Weights of a small multi-label audio tagger.
Model: 1.65M parameters, arch quartznet, norm batchnorm, depths [2, 5, 5].
Rows from block 7 of a small multi-label audio tagger, named by matrix and row number. Rows with one number belong to one channel. Each number is 500 + 40 x the weight over its row's rms, rounded and kept within 0 to 999. All counts start at 0. Numbers have three digits each. After the name is the row's rms in percent of the matrix's.
After each channel's rows are labels from the 100 clips, of 14848, where the channel reaches its highest value: "top examples" is what is common among them. Only what is clearly more common there than usual is listed. The data: synthesized solo parts of chorales (CocoChorales).
# convs1: first pointwise conv (model.blocks.7.convs.1.weight, 288x192x1), inputs 128-191
# convs3: second pointwise conv (model.blocks.7.convs.3.weight, 288x288x1, transposed), outputs 116-173

convs1.53 130:505470547594496515465537519508519554527448456499514504452501578519529488466528489465467493440547507528492499547517542475536451506541460509557520463492511571441519619536545500521550488473501524
convs3.53 107:551457487472521449522497539513513540496432496529461489376497492543448521475485548479543601443484514406544483470442490513471510437520468494463488568516515547485528551501524592
top examples: clarinet

convs1.209 103:489576490484478487525547565451496543503453489472457540547554516568512491554528502502326500499604486495500516519526489475508441555457530562511489516466555530518536413439516480499554486428505448
convs3.209 107:527548434565537514452471528472524479522498541596500536589464532496479581499506420468500440467465483495475516542600531554500453524511465494484477444494483524515517384489495468
top examples: double bass; note B3; note A#3

convs1.132 099:443503466530540486423486449488516518547478442509532562519449503534482460447468456522456520485514447502531529540600451503432447523449510501444527504520548488471529557537557542452568546517505450
convs3.132 101:497539477570555473460556463547502504483562521484572533439499501534430576543507537529464462506509507475459485542443514423446542402455542505518437468513506456474528514430492533
top examples: note E3; note F#3; note A3; bassoon

convs1.223 095:458506509520526557476534508518584518488555466477539484497535525491497544543493498507489520400541452502604455497476509473531487477531508437413522517506558512485514443510521425484546494431513488
convs3.223 101:506459509483496504509453526462481437527502477509505527519478488491471436478589508502459461480540507519568520492538518469510573478528424467455539563538530488485470549495431412
top examples: note A#4; note G#4; viola; note C5

convs1.78 105:564451469447532517437460436538556485480525497485473505554490512635489487543564506546515478552496458512524518495544483610518529471616584539490507517548466519437502524510466483494538487460488522
convs3.78 103:468508479560499414480544586494501527489442456517451506512513487444500481507553557557586454540477493518484483470501560511491438466509466492512494396464436533508483458492527421
top examples: oboe; bassoon; note A4; note D#4

convs1.150 096:595505519582556499479556537499513481487461529492518542528489538465494562484536533540526443598565497454489533527536500475591445463494508505517494533481502450435538486496531426490519516481471501
convs3.150 103:445480529548530396500490442500547461528483526542497467536477511501478518476445532508423540531413491480536522534588519539574515499527529498442511486462481526494501418553528477
top examples: double bass; note G#3; note D#3

convs1.39 105:431468517579517446507543520503562504524481526515507525495464521448497570510537465507482516454505529526630511504556544472539448460584481475488503477560542512468487481555528576553545493513499509
convs3.39 104:596483528534491487543533519544495454444468539508500503517480556443515503492538547550529479531445487509485472480518482395419388536432485473502421553483542455500417422463502511
top examples: note D4; note C4; cello; note A#3

convs1.206 099:442526533473500519497480540458462459558527526501430447452475504502546475541468517432520534514538495504454503521514538481429445465457528479500487465506479533506500504458443513491506465503511476
convs3.206 105:503551477465508531504531475541484552446494522616494474401449508542534589501488483520514553491518497449522439509546591525525552491474436493512415530488514493545519478550458530
top examples: note D4; note C4; note D#4; note A3

convs1.51 097:436545450514465506535487523531528490570530579467586543556474441564559509495451441524489462463486499484470502455461468542523401466513490489547486477510563469400513499527557519480541536545538598
convs3.51 097:425517495552467513518557558545501515522572546567522555449500537372502465572506493468544512489506473468453523509498484483528487404553518541501532478564522467456555526508450491
top examples: clarinet; note D#4; note A4; note B4

convs1.152 104:540513488534491459482496495531482493493488508493616535483498435515463485496492508464463484542574539546441523521471516444443421538529558517470532481474530508515537574437500517534496505515512441
convs3.152 109:474452577423459478509484487443471472469517466430491465510490444514482422440473491458504522511470516545473556499578466480517486495463513480557535548500536504582549418424514514
top examples: note F3; bassoon; note G#3; note C#3

convs1.169 115:535490530557513524462477453463540503477554476576508455494555539445445447477547531538525440443494507505504483510456533495521432547542527416436507497521487556517462485519505465490455492534502486
convs3.169 111:490435569460551473561505470527510524475487499475498507479488511576479513484500607543442510464514458474455504528413507521529503472520500540531516528485443484595500479532459458
top examples: viola; note C#4; note C4; note D4

convs1.184 115:487481501489506553392473578521551503456468542516488487451518577479503529515585590564545492537516534504520466488571518537451464474466524515521493506479558421418557491489528430505437501486484506
convs3.184 107:533493445485491640469506331448522500502512462527494483489515503449479490496510489477402522491499502499488502501487559474541537542538494505507486593554440489450556412476513577
top examples: oboe; note G#4; note A#4; note C#5

convs1.263 113:488481525514567530542517475541556492494540475518530506484445513493522535471468503525427554464469507506461500478508472466518475513500525536424493469493544513499476507538488454516506524428441417
convs3.263 104:541551478493466450569485570556527458582552526540475510475457462453508518442612519529587506478568477530488499529517505535442580486468545464428494535455521492442460524465491495
top examples: note E3; note F3; note A3; note A#3

convs1.284 080:454591510513523472526448504431490469519520484480488384432510474543531494544452510514517478540482482467468539479499497535461425496510457470568499472575449452473541524578550452486526477514507563
convs3.284 085:497467467579546514532490513555534462562477499540494506483548565512539477564467452558442532536532403491547508464503468446488537465566414456509480574573472432482481501519446453
top examples: note C5; note A#4

convs1.222 109:569494522503470515514421505501536503566510500485482502468535399459537536502478469536481531533558491503583569512468486519525422493465512471561500484499501471504535540547481558570509564498494548
convs3.222 111:426436458468549512485491541462484436527527455510504468545491518551427518415466560490548500483465531508413448549452447530452425389506557480454504512479494486460530512510453436
top examples: note A2; note A3; note E3; tuba

convs1.159 108:452525522506494454496595529481460475502580469494501457476491489588551508542534587533631453536527556440512501497495519409535483514434436444479482467478525482518549437574512493519380511508478526
convs3.159 107:466477545443528488511483489499532469519459546503508514443519446495509492547499460542523527551449554388524491525536504510516506475498522492538501532444470481579469574488519466
top examples: cello; note F3; note C4; tuba

convs1.138 091:519476527547567421451479518494428486509491553536513460560488547477479566470498558488526511549532598505490487483536537482488452504517498492556505525549490607453498519499541495521558529547490530
convs3.138 087:502457524429540538498496514562441531524537535551483561476502463501509511550532586551526482498461477498527465455409474536517571472468535585500476520526520539456450471570454544
top examples: note C#4; note B3; note D4; note G#3

convs1.89 131:483524455553527503507579537475417512483424497470497474494491467547532485463515567541436499539545561410499520544470493450487475501390445546530467534502605460500540449520519510476549462473458504
convs3.89 137:496547524540497484516466468487525499531501436521537487430482492442477476497481627501479491489440520496432453552471489525511535495525503491499509513480530533505489561521534427
top examples: double bass; note G#3

convs1.279 095:568541560500520518547536442453482527469474521481473473513472526552524487554500491468492532494480480489445472534488489506505427600494527511467456502465554487456531480474560554513512452546482517
convs3.279 094:556546525490501495485530528548440495509520490468488556485525469535455522450518485480461521519466466492568564573518528439515520552460543550493513477487534514538509419491591515
top examples: note E3; note A3; note G4

convs1.23 075:567429523438459565521501513518485517527450565496409438461438435498485508582525463463484479546517473502490482518519518491507440509450429519523502464481461462511485481511459487521480468460476517
convs3.23 098:487572577477499550504529503468513477535528504546488567452463497435548509540481517507501549536493527459518463488451566490425484501567462487560557491526519519476492467564454501
top examples: note C5; note A#4; violin; oboe

convs1.8 140:595483503580517516504545521506519502504432526589497525479568508532483442517527488501461470514502472678472513517473525525565465469470468527473523527479526551484518413528554531457554491445517544
convs3.8 139:519516540476495490508480518518536503489409546504425500388497518447427501524488492486468605514488549427454508512541508491457511471481507499487518546479510498501518429496489534
top examples: double bass; note B3; note G3

convs1.166 094:472549484516526448471479531531560535545471458484522511475511579508483526514473395499521447576503536514566529463508518509528465491537450511435447499495585536549463593539521445532467502464543504
convs3.166 095:505544502510463497535483459489479439495543517587496540499493454472452473531526469463547448458553529513494517521490514420429477495449497497537523470530480526560538568539451486
top examples: note A#4; note B4; violin; note G#4

convs1.85 102:526490469438501466498564404393517518508530394523482454470557585495505460503519577534516505473511494573502492523491526521593492535486555516506570479502445472527618464533495529478551486542473500
convs3.85 088:539486483476499442484534570496453487467542446548495590574505507463506501498519455542504489496503462522461455499544495506463431550594503475452466432473410482428505473514500501
top examples: viola; note D#4; note G4; note A#4

convs1.115 109:491534521438482417452531487483535529546474452566475514490449554517478589503545533536512488495593434452479472481432555549480405552484535493449546520500461471488533452503478478490488485552536518
convs3.115 107:443471535535505503548499486488407465531553497546477434554525470427535472477520477531559453520521570542513541410554534503424517544565465512496505431442480562494543511465552461
top examples: viola; note G#4; note A#4; note C#5

convs1.61 109:498550480563521483529452477445541505374499507514605535491523491504486481486502474546551506483481508462514485484490436469454473446483470501554431609481450523548509475506540517532524519537476529
convs3.61 103:510495474499570517460506472534462498516493500396464424559451505575490554549548505563580521525595491496489482480532557546495455564482484472531592562504488534550481445478485438
top examples: note E3; note A3; note F#3; tuba

convs1.200 109:434481543532497522389552500538534500518538480518516481468427488556507460517493546485509562436559518483492505502469516491452459498488487459523503482474540468456459608510542454453406533563521471
convs3.200 106:509522490454503411509501551484489470497499489480511430537500483508454495496461575509509596518478465608532466600542445565507481480470481496523497401539489529527505505491521454
top examples: clarinet; note C#5; note D#5; trumpet

convs1.212 082:496542522545577555527500447481490528456544568507503519441506545586513503490463448521487479416567513562531487543475541506408506451520507471433466471540550514524512490449503455553535534507497519
convs3.212 094:453500526520513536535525458516521563545483542481520498468582479445416508539585525474507453529448542553535462477492530516472524462506449439495517514553520498492422594547444476
top examples: note A#4; note C5; violin; note E5

convs1.88 098:589560432553520519537494523436487528455526472467553403494565510519468482464382482622503536497527541540474494514516489421555477523484463541488565427505488535477478487463519497511517497500470490
convs3.88 096:520471513562493519495486548528528589544523521585448528521495515503423565493503620475531494506550480519470512496434502537485442483555530522473503452513460530522547499614476497
top examples: note F3; note A#3; tuba; note G#3

convs1.244 122:467497511479537467530539541466420532458575420532504541536487458525497535504446516480543513473481539532529550477479433531532470530499535464487503549525478426490536516563467485505493447491463526
convs3.244 119:570515465589470516445469546576432482477473463479478550508492544488463492471502559513481525495492508503490452461536619507471493556499560474514550483481506584548453520427413436
top examples: note C5; note D5; note F#4; note A4

convs1.28 112:598532512564453544406556521531439512561451453467553516473501480445521499463563516490526549560563441537497495481498516543563441529464421469531512569535454464426525515492492473522554467501473504
convs3.28 104:538467445504490489438472523463477414495520493508490459396494461442493483511511496469485511493547545484477489569467509532532495481496517480449500671416521453535539417507493451
top examples: clarinet; note A4; note G4

convs1.75 089:490492487454460513497441408582494472532601502569429448509474537541505442514550497492533462560489517591543519549500541566486514468531477535464512506496555534447508450462482495533474518469499561
convs3.75 091:441477503422540532553509410501511484495504545511471529565509561550441545505558526525475477547507511479540544405543465513485424507529522525495498526443514481434475488520548545
top examples: oboe; note A#4; note C5

convs1.37 110:515505504447558394559518436447550512533530492503554459560460462551517513487571583536475448594489459575524491525486565439529445524559581487486511495515442496557487456534530473499438484498558491
convs3.37 097:551531491573511472414450492534554483457514496513527450551514520496510541449565416507461426505474465390482467494666526535547525491527502478516475473518564507516530374545447476
top examples: viola; note F4; note D#4; note G4

convs1.190 092:457537514476505494467448470529493495567525461521465445483437500454497516490572592489522563489520489469488506505457559478482430495474467478500536479583537503511538591481553453512477484540499512
convs3.190 086:544479510528563555550516521480522355496467500535536543508541532404567462452468375519477560524554464595497511428577564522474432492480538439498523551521500576543460454498516490
top examples: clarinet; note A#4; note B4; note G#4

convs1.127 103:531463501504504455513478485432548511478428450508488566500513577539487469525468506511524547512495556538572516512437496470484472533527498494559573516502506531429488517498525500531554449362561452
convs3.127 096:454448494505548441542541513430478494540464518491509502438492524487493425482559613508489523472575504460527460507520470462512523493455439535502501536393427532494429566482539451
top examples: double bass; note F3; note G#5

convs1.90 101:537501541536594510508524468490558498493477429511511541520468543472545509519503435515530438539503515434532464512474572535516495467503497519434430585428542488457562412460485458538502456462478522
convs3.90 108:569510528499481494497434535453509427505595472538490487487420468458529457464518461535509462477437512473460536506515429494499514445499537482510502498500504485499491437517504453
top examples: note A#4; note G#4; note F4; horn

convs1.198 103:539413482501423457580505623497511534461501514508533589509500547483517501515572564508509546587483510505636464563489487489516476469505514485565530485490458497501461513465499458594461533529507538
convs3.198 102:502451505657535487476458524555486494477467507506494508494469454475482511571504506506493483485580457451455528453490606424433531544468509551514544468493508556474455475477464480
top examples: note D4; note E4; note A2; cello

convs1.10 100:505517490572508488516460535490525507499401473469509529451504547449475498476501474491430518582568479575514488528512537498494437475479475572521506507529534514435538526484560513501579449408474529
convs3.10 105:525520513448514508523557492451490546528536469512472508660522508484504520531504421531494436505474479597498504437506505452511481515519470503453471374438528499512517407469477532
top examples: double bass; note C4; note A#3

convs1.128 096:538460466503498472507474471494531535447502473458485502509448502490509543449509475564553474533525510491606483469486474486493448595482580483488535492535499511511448538418535491548440526541526507
convs3.128 101:498565463577500542582567501533462428516509534462539494509470535417493543497500563489545548574478521492433467428541519508537554441472492467480430556488485485417529445457467484
top examples: cello; note A3; note A#3; note F3