python train.py --activation="relu" --stem="single" --one_sided=false --final_lr_fraction=0.01
Rows from block 2 of a small multi-label audio tagger, named by matrix and row number. Rows with one number belong to one channel. Each number is 128 + 24 x the weight over its row's rms, rounded and kept within 0 to 255. All counts start at 0. Numbers have three digits each.
After each channel's rows are labels from the 100 clips, of 14848, where the channel reaches its highest value: "strongest on" is what is common among them. Only what is clearly more common there than usual is listed. The data: synthesized solo parts of chorales (CocoChorales).
# convs1: first pointwise conv (model.blocks.2.convs.1.weight, 192x128x1), inputs 0-127
# convs3: second pointwise conv (model.blocks.2.convs.3.weight, 192x192x1, transposed), outputs 0-95

convs1.113:116137093128101092123151109066132165127103105130123111092131163109136130124147126113150133118130115142068123135128112150154113135109111165154123135111166126158161089115173081120105147164131100128152141118162139150135113129096140102134108162110122142177164151136126140124143142107160128149102138125093097079136141135115120111082127144159084129157113123089077083123138129159160143114178
convs3.113:161109135147100113116128120098141132138106110109108128113138163116108098061131166101156121116118121120097153147136093113111109139157106083108140128141120087132109116150160228116096115103108154123130088153102169107113143128172183141143123135136126125120093101083080098136155109134132172169
strongest on: note B3; violin; note G#5; instrument: cello

convs1.68:123147136133148148131137095120101148162133123124143135121066121142114098161144101087130137137146130106113140182136101148122141113178124132099092144120126149124131136158095094144161155078117105109143146109104137118118115133113133102120119092219152097082107144172132118161110132156117104152130099116146070172115112124110140150131137095091165107094149119131148155108135151115142114143134
convs3.68:178115159182098092137106098144119114144091163121082113110135120142115126085099162128097084095140127133124158104117132119169133111089118112174130116134116129131151123088142118156131136085138124118105150128141115130086115134134113127125139118136137118098122112111106154165134122175136101154
strongest on: violin; note F5; note G5; note D#5

convs1.50:114159133144114149123121093114158141158103121088123108085116139122151102148129092136129125095148107114168137119193124123143084154110122125147105142083112120119106060166142149181143122140115110159114116145139106169146140154131117116142135172131141113148141111152107088141117150107152126137133156135137194130157137150124077097102161150167098156123134097148150123117130161106159112154140
convs3.50:158128140162155148138108120145126096113112122128127119130117134126113157121130086151131125137129133137080072129113073116143146094137106143160162150114115117096167107095116118127099130173122131072129096118111120153066135149105118138125129160112127137096129109106110110069134141114144143153
strongest on: violin; note G5; note F5; note E5

convs1.73:128124122119128083135088138132152119120132129130158139120164139109098140136122076108149145113111111102141113156088161144120111139130131127131151134142126086126156127168178161110133138113153137108149146155133095130137146150154116158170086139168130139123140113119139126109114121180116167136067163108122124129101092115118107119150152147093150106153104131140078071186115073091102129125098
convs3.73:089120120135121145134149148123160102102130110133187142144111105130094148190134138100168112108124087138090119177097131106150115162120127138119135136126132117162130117111076114069101131142157143126109174126180116144147148148125151064136135125145116121147125113144151119101145121127090126129
strongest on: note E4

convs1.122:118117144104121148161133140112166119131126110171098147115113091091128135139159095103112119166121141143107145138086134120128132095077092136141081098072110122196098137138115098084132139165143093142098131139175199150136113128106133120149107109127137166107142178135153104118149105147143171155153131127130143122160148161095122145116141132104118132163113116141121110091133143124144131134121
convs3.122:130142131152109129148096099041110151131152143080109128113072098134116161111178133072108147146121119151102112136136128139108108185114141109114158117157094089127113085139116125107127141125124172126160105128117170087138114141174135119114130110165121115170124159061114110125145116112137123154
strongest on: viola; note C4; note F4

convs1.59:139160139098121099176047159133127123140109133135115127124129163135123139127128129146149128041114143102116136121128113121111159107100124137130112105112174135113123131132114144131151117162150122138136223131136117116130141198123132129150123141158055143131144125161099098140135093137118120169147114129123139087118109137129089164141124122105140146136122111116102127119145086135154109114136
convs3.59:124123114136139118193102118126089149150142133111127177098147116125170120082161114106112130181146144130135144100121103096133109162200145122102178143070153130126095110130106110175100124111152182139137126103110086142125105153140137116112142100153125148115158108123136121105093105116160145154
strongest on: note B3; note C#4; bassoon

convs1.49:110172144149188106108067128148115112114156148146115127125108117081096114121136130159121108089137143127132133125128098105148152136154132106125121096154115131114110106102126090121124156119142134108157110097141134119096128136161150103117156094121160153142197153128149140122139099123135126083151105098112139058132147106137141120086165133131129189135119099124130116119129154142163079076124
convs3.49:135146107166109098128130108127128107101099140104148147097143121138155129097156104137102194197092152156097122119133135095154178101145113129083144122120113170136159121124087123140084140136091096124129105124151125105107118126137157118108090121131105115105178121122136126115133138162142132122
strongest on: cello; note E3; note F#3; note G#3

convs1.183:158140104123121158137125125106111149144105120144173067179112131128156103131126117108132116117116146138136144105105140116119109148084115103117090126153116114150102097107084101057142146096107145158101113140105083111113119106124154133136153154156112109150135130154139203114145114151119096116119136105114126144140102093111131086135138105136168095155129158078103134120095122130180118126157
convs3.183:104137122114146136090158118193131108169075117125123111085129165131181176119140136121135137109119124092117137122156084094162098101141135128136114123161145109082119112100146132148110099125124095116121126120105090118110141140163145164099120103141131112137127119121125134140123132098098137157
strongest on: viola; note F#4; note E4

convs1.159:141118122093129091105128122089140124085116114134121105095141126087180148096145090124096091138146147192113144124154129110097134138140130095076155126088139113136173151123101111124149135152097113104125152115152107110148133096121112115146112166121128117119175124192154081126124103141161113103147133163155117145106117179083159102128133131117140142152129127128107111125119130162075113136135
convs3.159:142115104105181172130066111169164152121122072122116149155083114109123108136108113138143139110114131116105113133172099138109105153121178140107142141115123114122131142136153102174120104140148129131159142126096152138113140172146119099105121160141150095113132127095152099120129154109111164165
strongest on: oboe; note D#5; note C#5

convs1.105:144101165085117109059150095120131130139110106126149113122128144128119136151095109127168134190121153115149180120109131117098133134122145096127137135133096147086118132170101118143140154131099143137167107098122088155112130133126159127113139077125188154151092124113130136150139156127141134081122117110150140133139124110113122088135145131188135104129154114114125148102109198145159101109155
convs3.105:153145109141134156158141138171092129127196106130157194119126150046095125050072121108157148134160123116142171115112115083147153134171158117167125139129124137137101120110104167078144077155117152107148137110119109167146119138122140114128131128136114118135114128188119113136140093118144141135
strongest on: note B3; bassoon; note F#3; note E3

convs1.74:146139102135125127110109135088149121130083124106157175152143150125142151127142141123108111153142126184129143128140114088049105134154124133122100153154127171056125189103147127120133152088129123118076130144132174105095117116122105135174117132111143171140119126172145131186139094144106113143133127151165126103140164139145120099149123151140108136142127161135128156116114118144107141111145
convs3.74:137154094099113133153144158159138137121118124139080138153124109097097124161082132092092100130156087129137167096133141140095119148106127105118094130177100128163100152142115095126114134118126115107135128130152158131143121132095141133138119041092126193090133131188188118112133135131136130134
strongest on: oboe; note D5

convs1.188:105087110126123126126126128128097177114112170087119151160145144124131095141163114101134112103086120168157101138128120151090149143115118151131133117138164112164147148133119121141123104178128119125123163115109174123160139159111224095139128126162130148163132122114101126120151156152190141138113161149147128153168093146141157143119128159143144139146129182149107145145115125144130107130107
convs3.188:159139135119143154149107105066090126154150093141097115155148102121133055168123101132124110137109087151132130127150130112164118112126129109114134138080147101146137130141111150137147137111145166083145113115101123120097110091133144153095128156130133080115128145195146120148125138148127161092
strongest on: violin; note E5

convs1.83:104101100105133130122159148121149102111149110189144123097137123119114172120127129118169119157109120123121135128146125137085109136105153150095121129189117112149159116133149177116114144165142125170109108135074096102174145083136093115112140125141169092116103094119118111183142143108138119127082130125115102159108098148161120112130147137138144157146135184070139145108132141140134132133155
convs3.83:101141148122153136149136149126111087089155113171143148093141140149109122094128100124111135142121115124105129170128135146100138139143093130113150140103093095070098113163151106155133112120153141124117153154211133139142084154218126110080139114092147123108129112133126093099108127101173151127
strongest on: note E4; viola; note B3; note D4

convs1.61:123115117141117154122107121134125114129084114135137169094126126190160154115136160090089124150127133131147135156079116130156133129172142132138138103140133124106110096099145134090124131064127165135149131132146084117155110138177144158133127160160103123125107097102163115113141121066125107142126109141078126113130127112151144115096135154157085124089162127101069126150182120122141136103126
convs3.61:133155120123158100098118140123121103102088126121134098130140137089119103123127116172143157099093121126150125117101132111133113114138116141109100117090134086132123129168144110120142123171135133166130117143165129116136140115173170149111122176123144195131179141153107163152119114114159147103
strongest on: cello; note G3; note B3

convs1.85:073113127124135124158130114114106116116074105204102120133120111134105094137122128143109123145151118096095165131085132113122115159105101146127139114044123141178075113136138103061114170154134146112103141125142115119160105144148095125149122107141141161139152114102138157144123115122120150127101122153170148117130100107078133141154089133135117120152135115130118152133140125135129114084121
convs3.85:117125125145073147115076148175123120145130155164136118129117150158144145148146086126128102120137133134134106136128163108092157105103188112145147115166109066127140116124119136127126113120101120123117127121118109107146106156105126123121134113140136181126131083145155137114176100117139146146
strongest on: viola; note D#4; note D5; note F4

convs1.93:088144111153141127120133122128135157082164123178098132119147135123127124077123137128121098117145145139133121142147137124109132131159110122170112140145134140032099114113134122089107122125090092122103110117123123102072151135119106126102135131133153121120153167162119068181119116154096079143110136131101132095131130112069111097134091122158121157137136159126106144104144143142126163113107
convs3.93:109088129084151129181105170134153104114140151168123171126108102130110145108092137127109109154137142089111127132162198113121127094118118133151133084118160162152130152145128130159166126135117101145144121112146133118128115100071091140140126100135150157135117140146141153120129148133123085112
strongest on: cello; note G#3; note F#3; note A#3

convs1.90:084152088141115098147137133102149132169170101127157126106109107119085160132137097144121146106166115166101155111143112141130119155136125134131115157174159095085136140132166109124114128115114129110134125105120143084147132135113100125137095096157152157166111118081116123169076107135148160143145143127106124145134181142115140073126147146140145117104144090109123162144124115154112147185167
convs3.90:150058092127130112089139122156120095090116101171155149135092091141125116133164134138102106111082114105116132118152137130159132105147118103122130119106109125134144130150160138170130135147092120116106118133096176098131139172166175142136130114138154124122113126139110116145162134127144163133
strongest on: violin; cello; note F#5; note D#5

convs1.67:124091138103139134147109152112120102157133125186107077100109148134130119124131155145130141128140148099112128139134122138126111135131116116125098136087117119143132065128129111093121134195133111081107141101142141160126134150138084119164145145187141069120132111160147136169126048145123169083108147117145120123100130149168130140116168138145117151144104145150097136084126123136135145138141
convs3.67:093122106127135149121104127145149104092078120152111133123142158148138143105091101141166128187086122130119110105138131122151132099121106130129152135126132104159159107111129189146163123136171133143127098142145158112132148118177127116129125143132112128096110169169125133109133160147141153058
strongest on: viola; note F4

convs1.72:111126119142131109137161076149142139108223121151138091123137128098110129097119146108139144188132123154104135147149102142140121114089145126126134124127101149043127143134106141134135177160131119135095095124140136102073132097112133108114141126138180142107103129130147141115141143106178111105113136107088114172141133132094128135111109153133114128125129128101108133083137188130129125122134
convs3.72:139123155139150135122106103097166074144163079113141196117102095100111104081131183134129106165145120116122159155119154122162132157172147123150139147105133133117128137136109178148152149110129164163117163115153149136139142143156159134166132104167116143130099176121111122153114136099109107111
strongest on: note B3; trombone; note C#4; note C4

convs1.77:122091132141100122157139117136105183092156072128147095138126201109139131138174098158103102117146158099143112133169138125128145114100122139099108132131127109129136137167133166107125152130089159146116127104109161158152117147126153091106122190102111127136080125115125098160104149130143106124136108157144100057138122151127102102119147109121132127133104098130089134108100116130122152141102
convs3.77:146146136158110115123136111127158110128161104118064176136118111116121138148117114126059133080125068133123113107116115107156137157135141166093127133167131141135106120138154137175174114104133127109132171073100110156126126117129128149117091154122116144123123128153132100124159059114136141118
strongest on: violin; note F#5; note E5

convs1.54:114114167139127151110141114047119126127082141092141109136133137175105151136149117155123114144096142122151126149114102118105115150123121103098144125088140138142080155107128127191098145216161115126155141118129130125074111127124138120155142114144144160137116128097136147182129203115119095120117137120161146127164134135134110131095136135108113130133116124130151144103127119111111120139084
convs3.54:115119151139131117125136123096114128130133099106145133144143174130137115165149125045162144118136123118114138140164152121117161140101153132126129113146140154148149136133112103148136127120116123117116118104110097117185096149054124091129130144119145071131112068092138141152150141146150154117
strongest on: violin; note G#5; note F5

convs1.91:084151105116120149129137123144134105138090139141153119085092091126133175110096135130129136092150129163099105125097167152151154128119161142083126114122140118079142141119119153102111120128129111139122136106184124149138134134177109164134139128113146133129102129155098106083152100164118147070148174141078165130150134136149112123140138137132148150158154142152075149100132104130182164119129
convs3.91:144109126124206137125115179091121127135138084101128163137125168130127113155111086146149118126143162104108120138124135132121119121137129125156073142083107130111127122123097119110121082102112166116128132118161187123139149110153138133120133093061103099100135116149119119128164132101141119157
strongest on: cello; note G#3; note G3; note B3

convs1.146:040110134123119136130143150068113126111163127164111149117149122149109134081126137114147186141147138133116135132114126151137135127088059104128120133080144135128080119131142106101112085197122113105132134122137153107091131138109147135133117124122116148141118159172119089119131141102124115131112118114126122095114105121092112149118121135142112132144139153157073126086113155126141142139067
convs3.146:127117138099136134088098118129132149180121133100118113119099098107099104123101216125151139151167140120125121127122131143133105135129080151120125145126139135122130131143118146125139132143155111132111122134086149134110144121196151129171123142182128087126120177101110105121125124142106103167
strongest on: cello; note C4; clarinet

convs1.143:117136112126168138130097153145154107101100096156111135164108119146129118116073145116138121117074129119150124132147153124116138090127129089131108166136161133154128117152122146124138126177129142174130075109143101112172121131135081166113130132141091104086129136133097145171094135110108075147078149110123123145087119135159126099089131125173143099158142113084130141113144127162137171143131
convs3.143:142140126111134141153135127128142128111161159161141087165138134096070112097109163125150140139151074112133121141123147127126155136136146139161143083114136125093105160142144150093152157123171129112125100109115103100131117183090145142155151141161122119080109127115150176146102125098114116097
strongest on: viola; note C#4; note D#4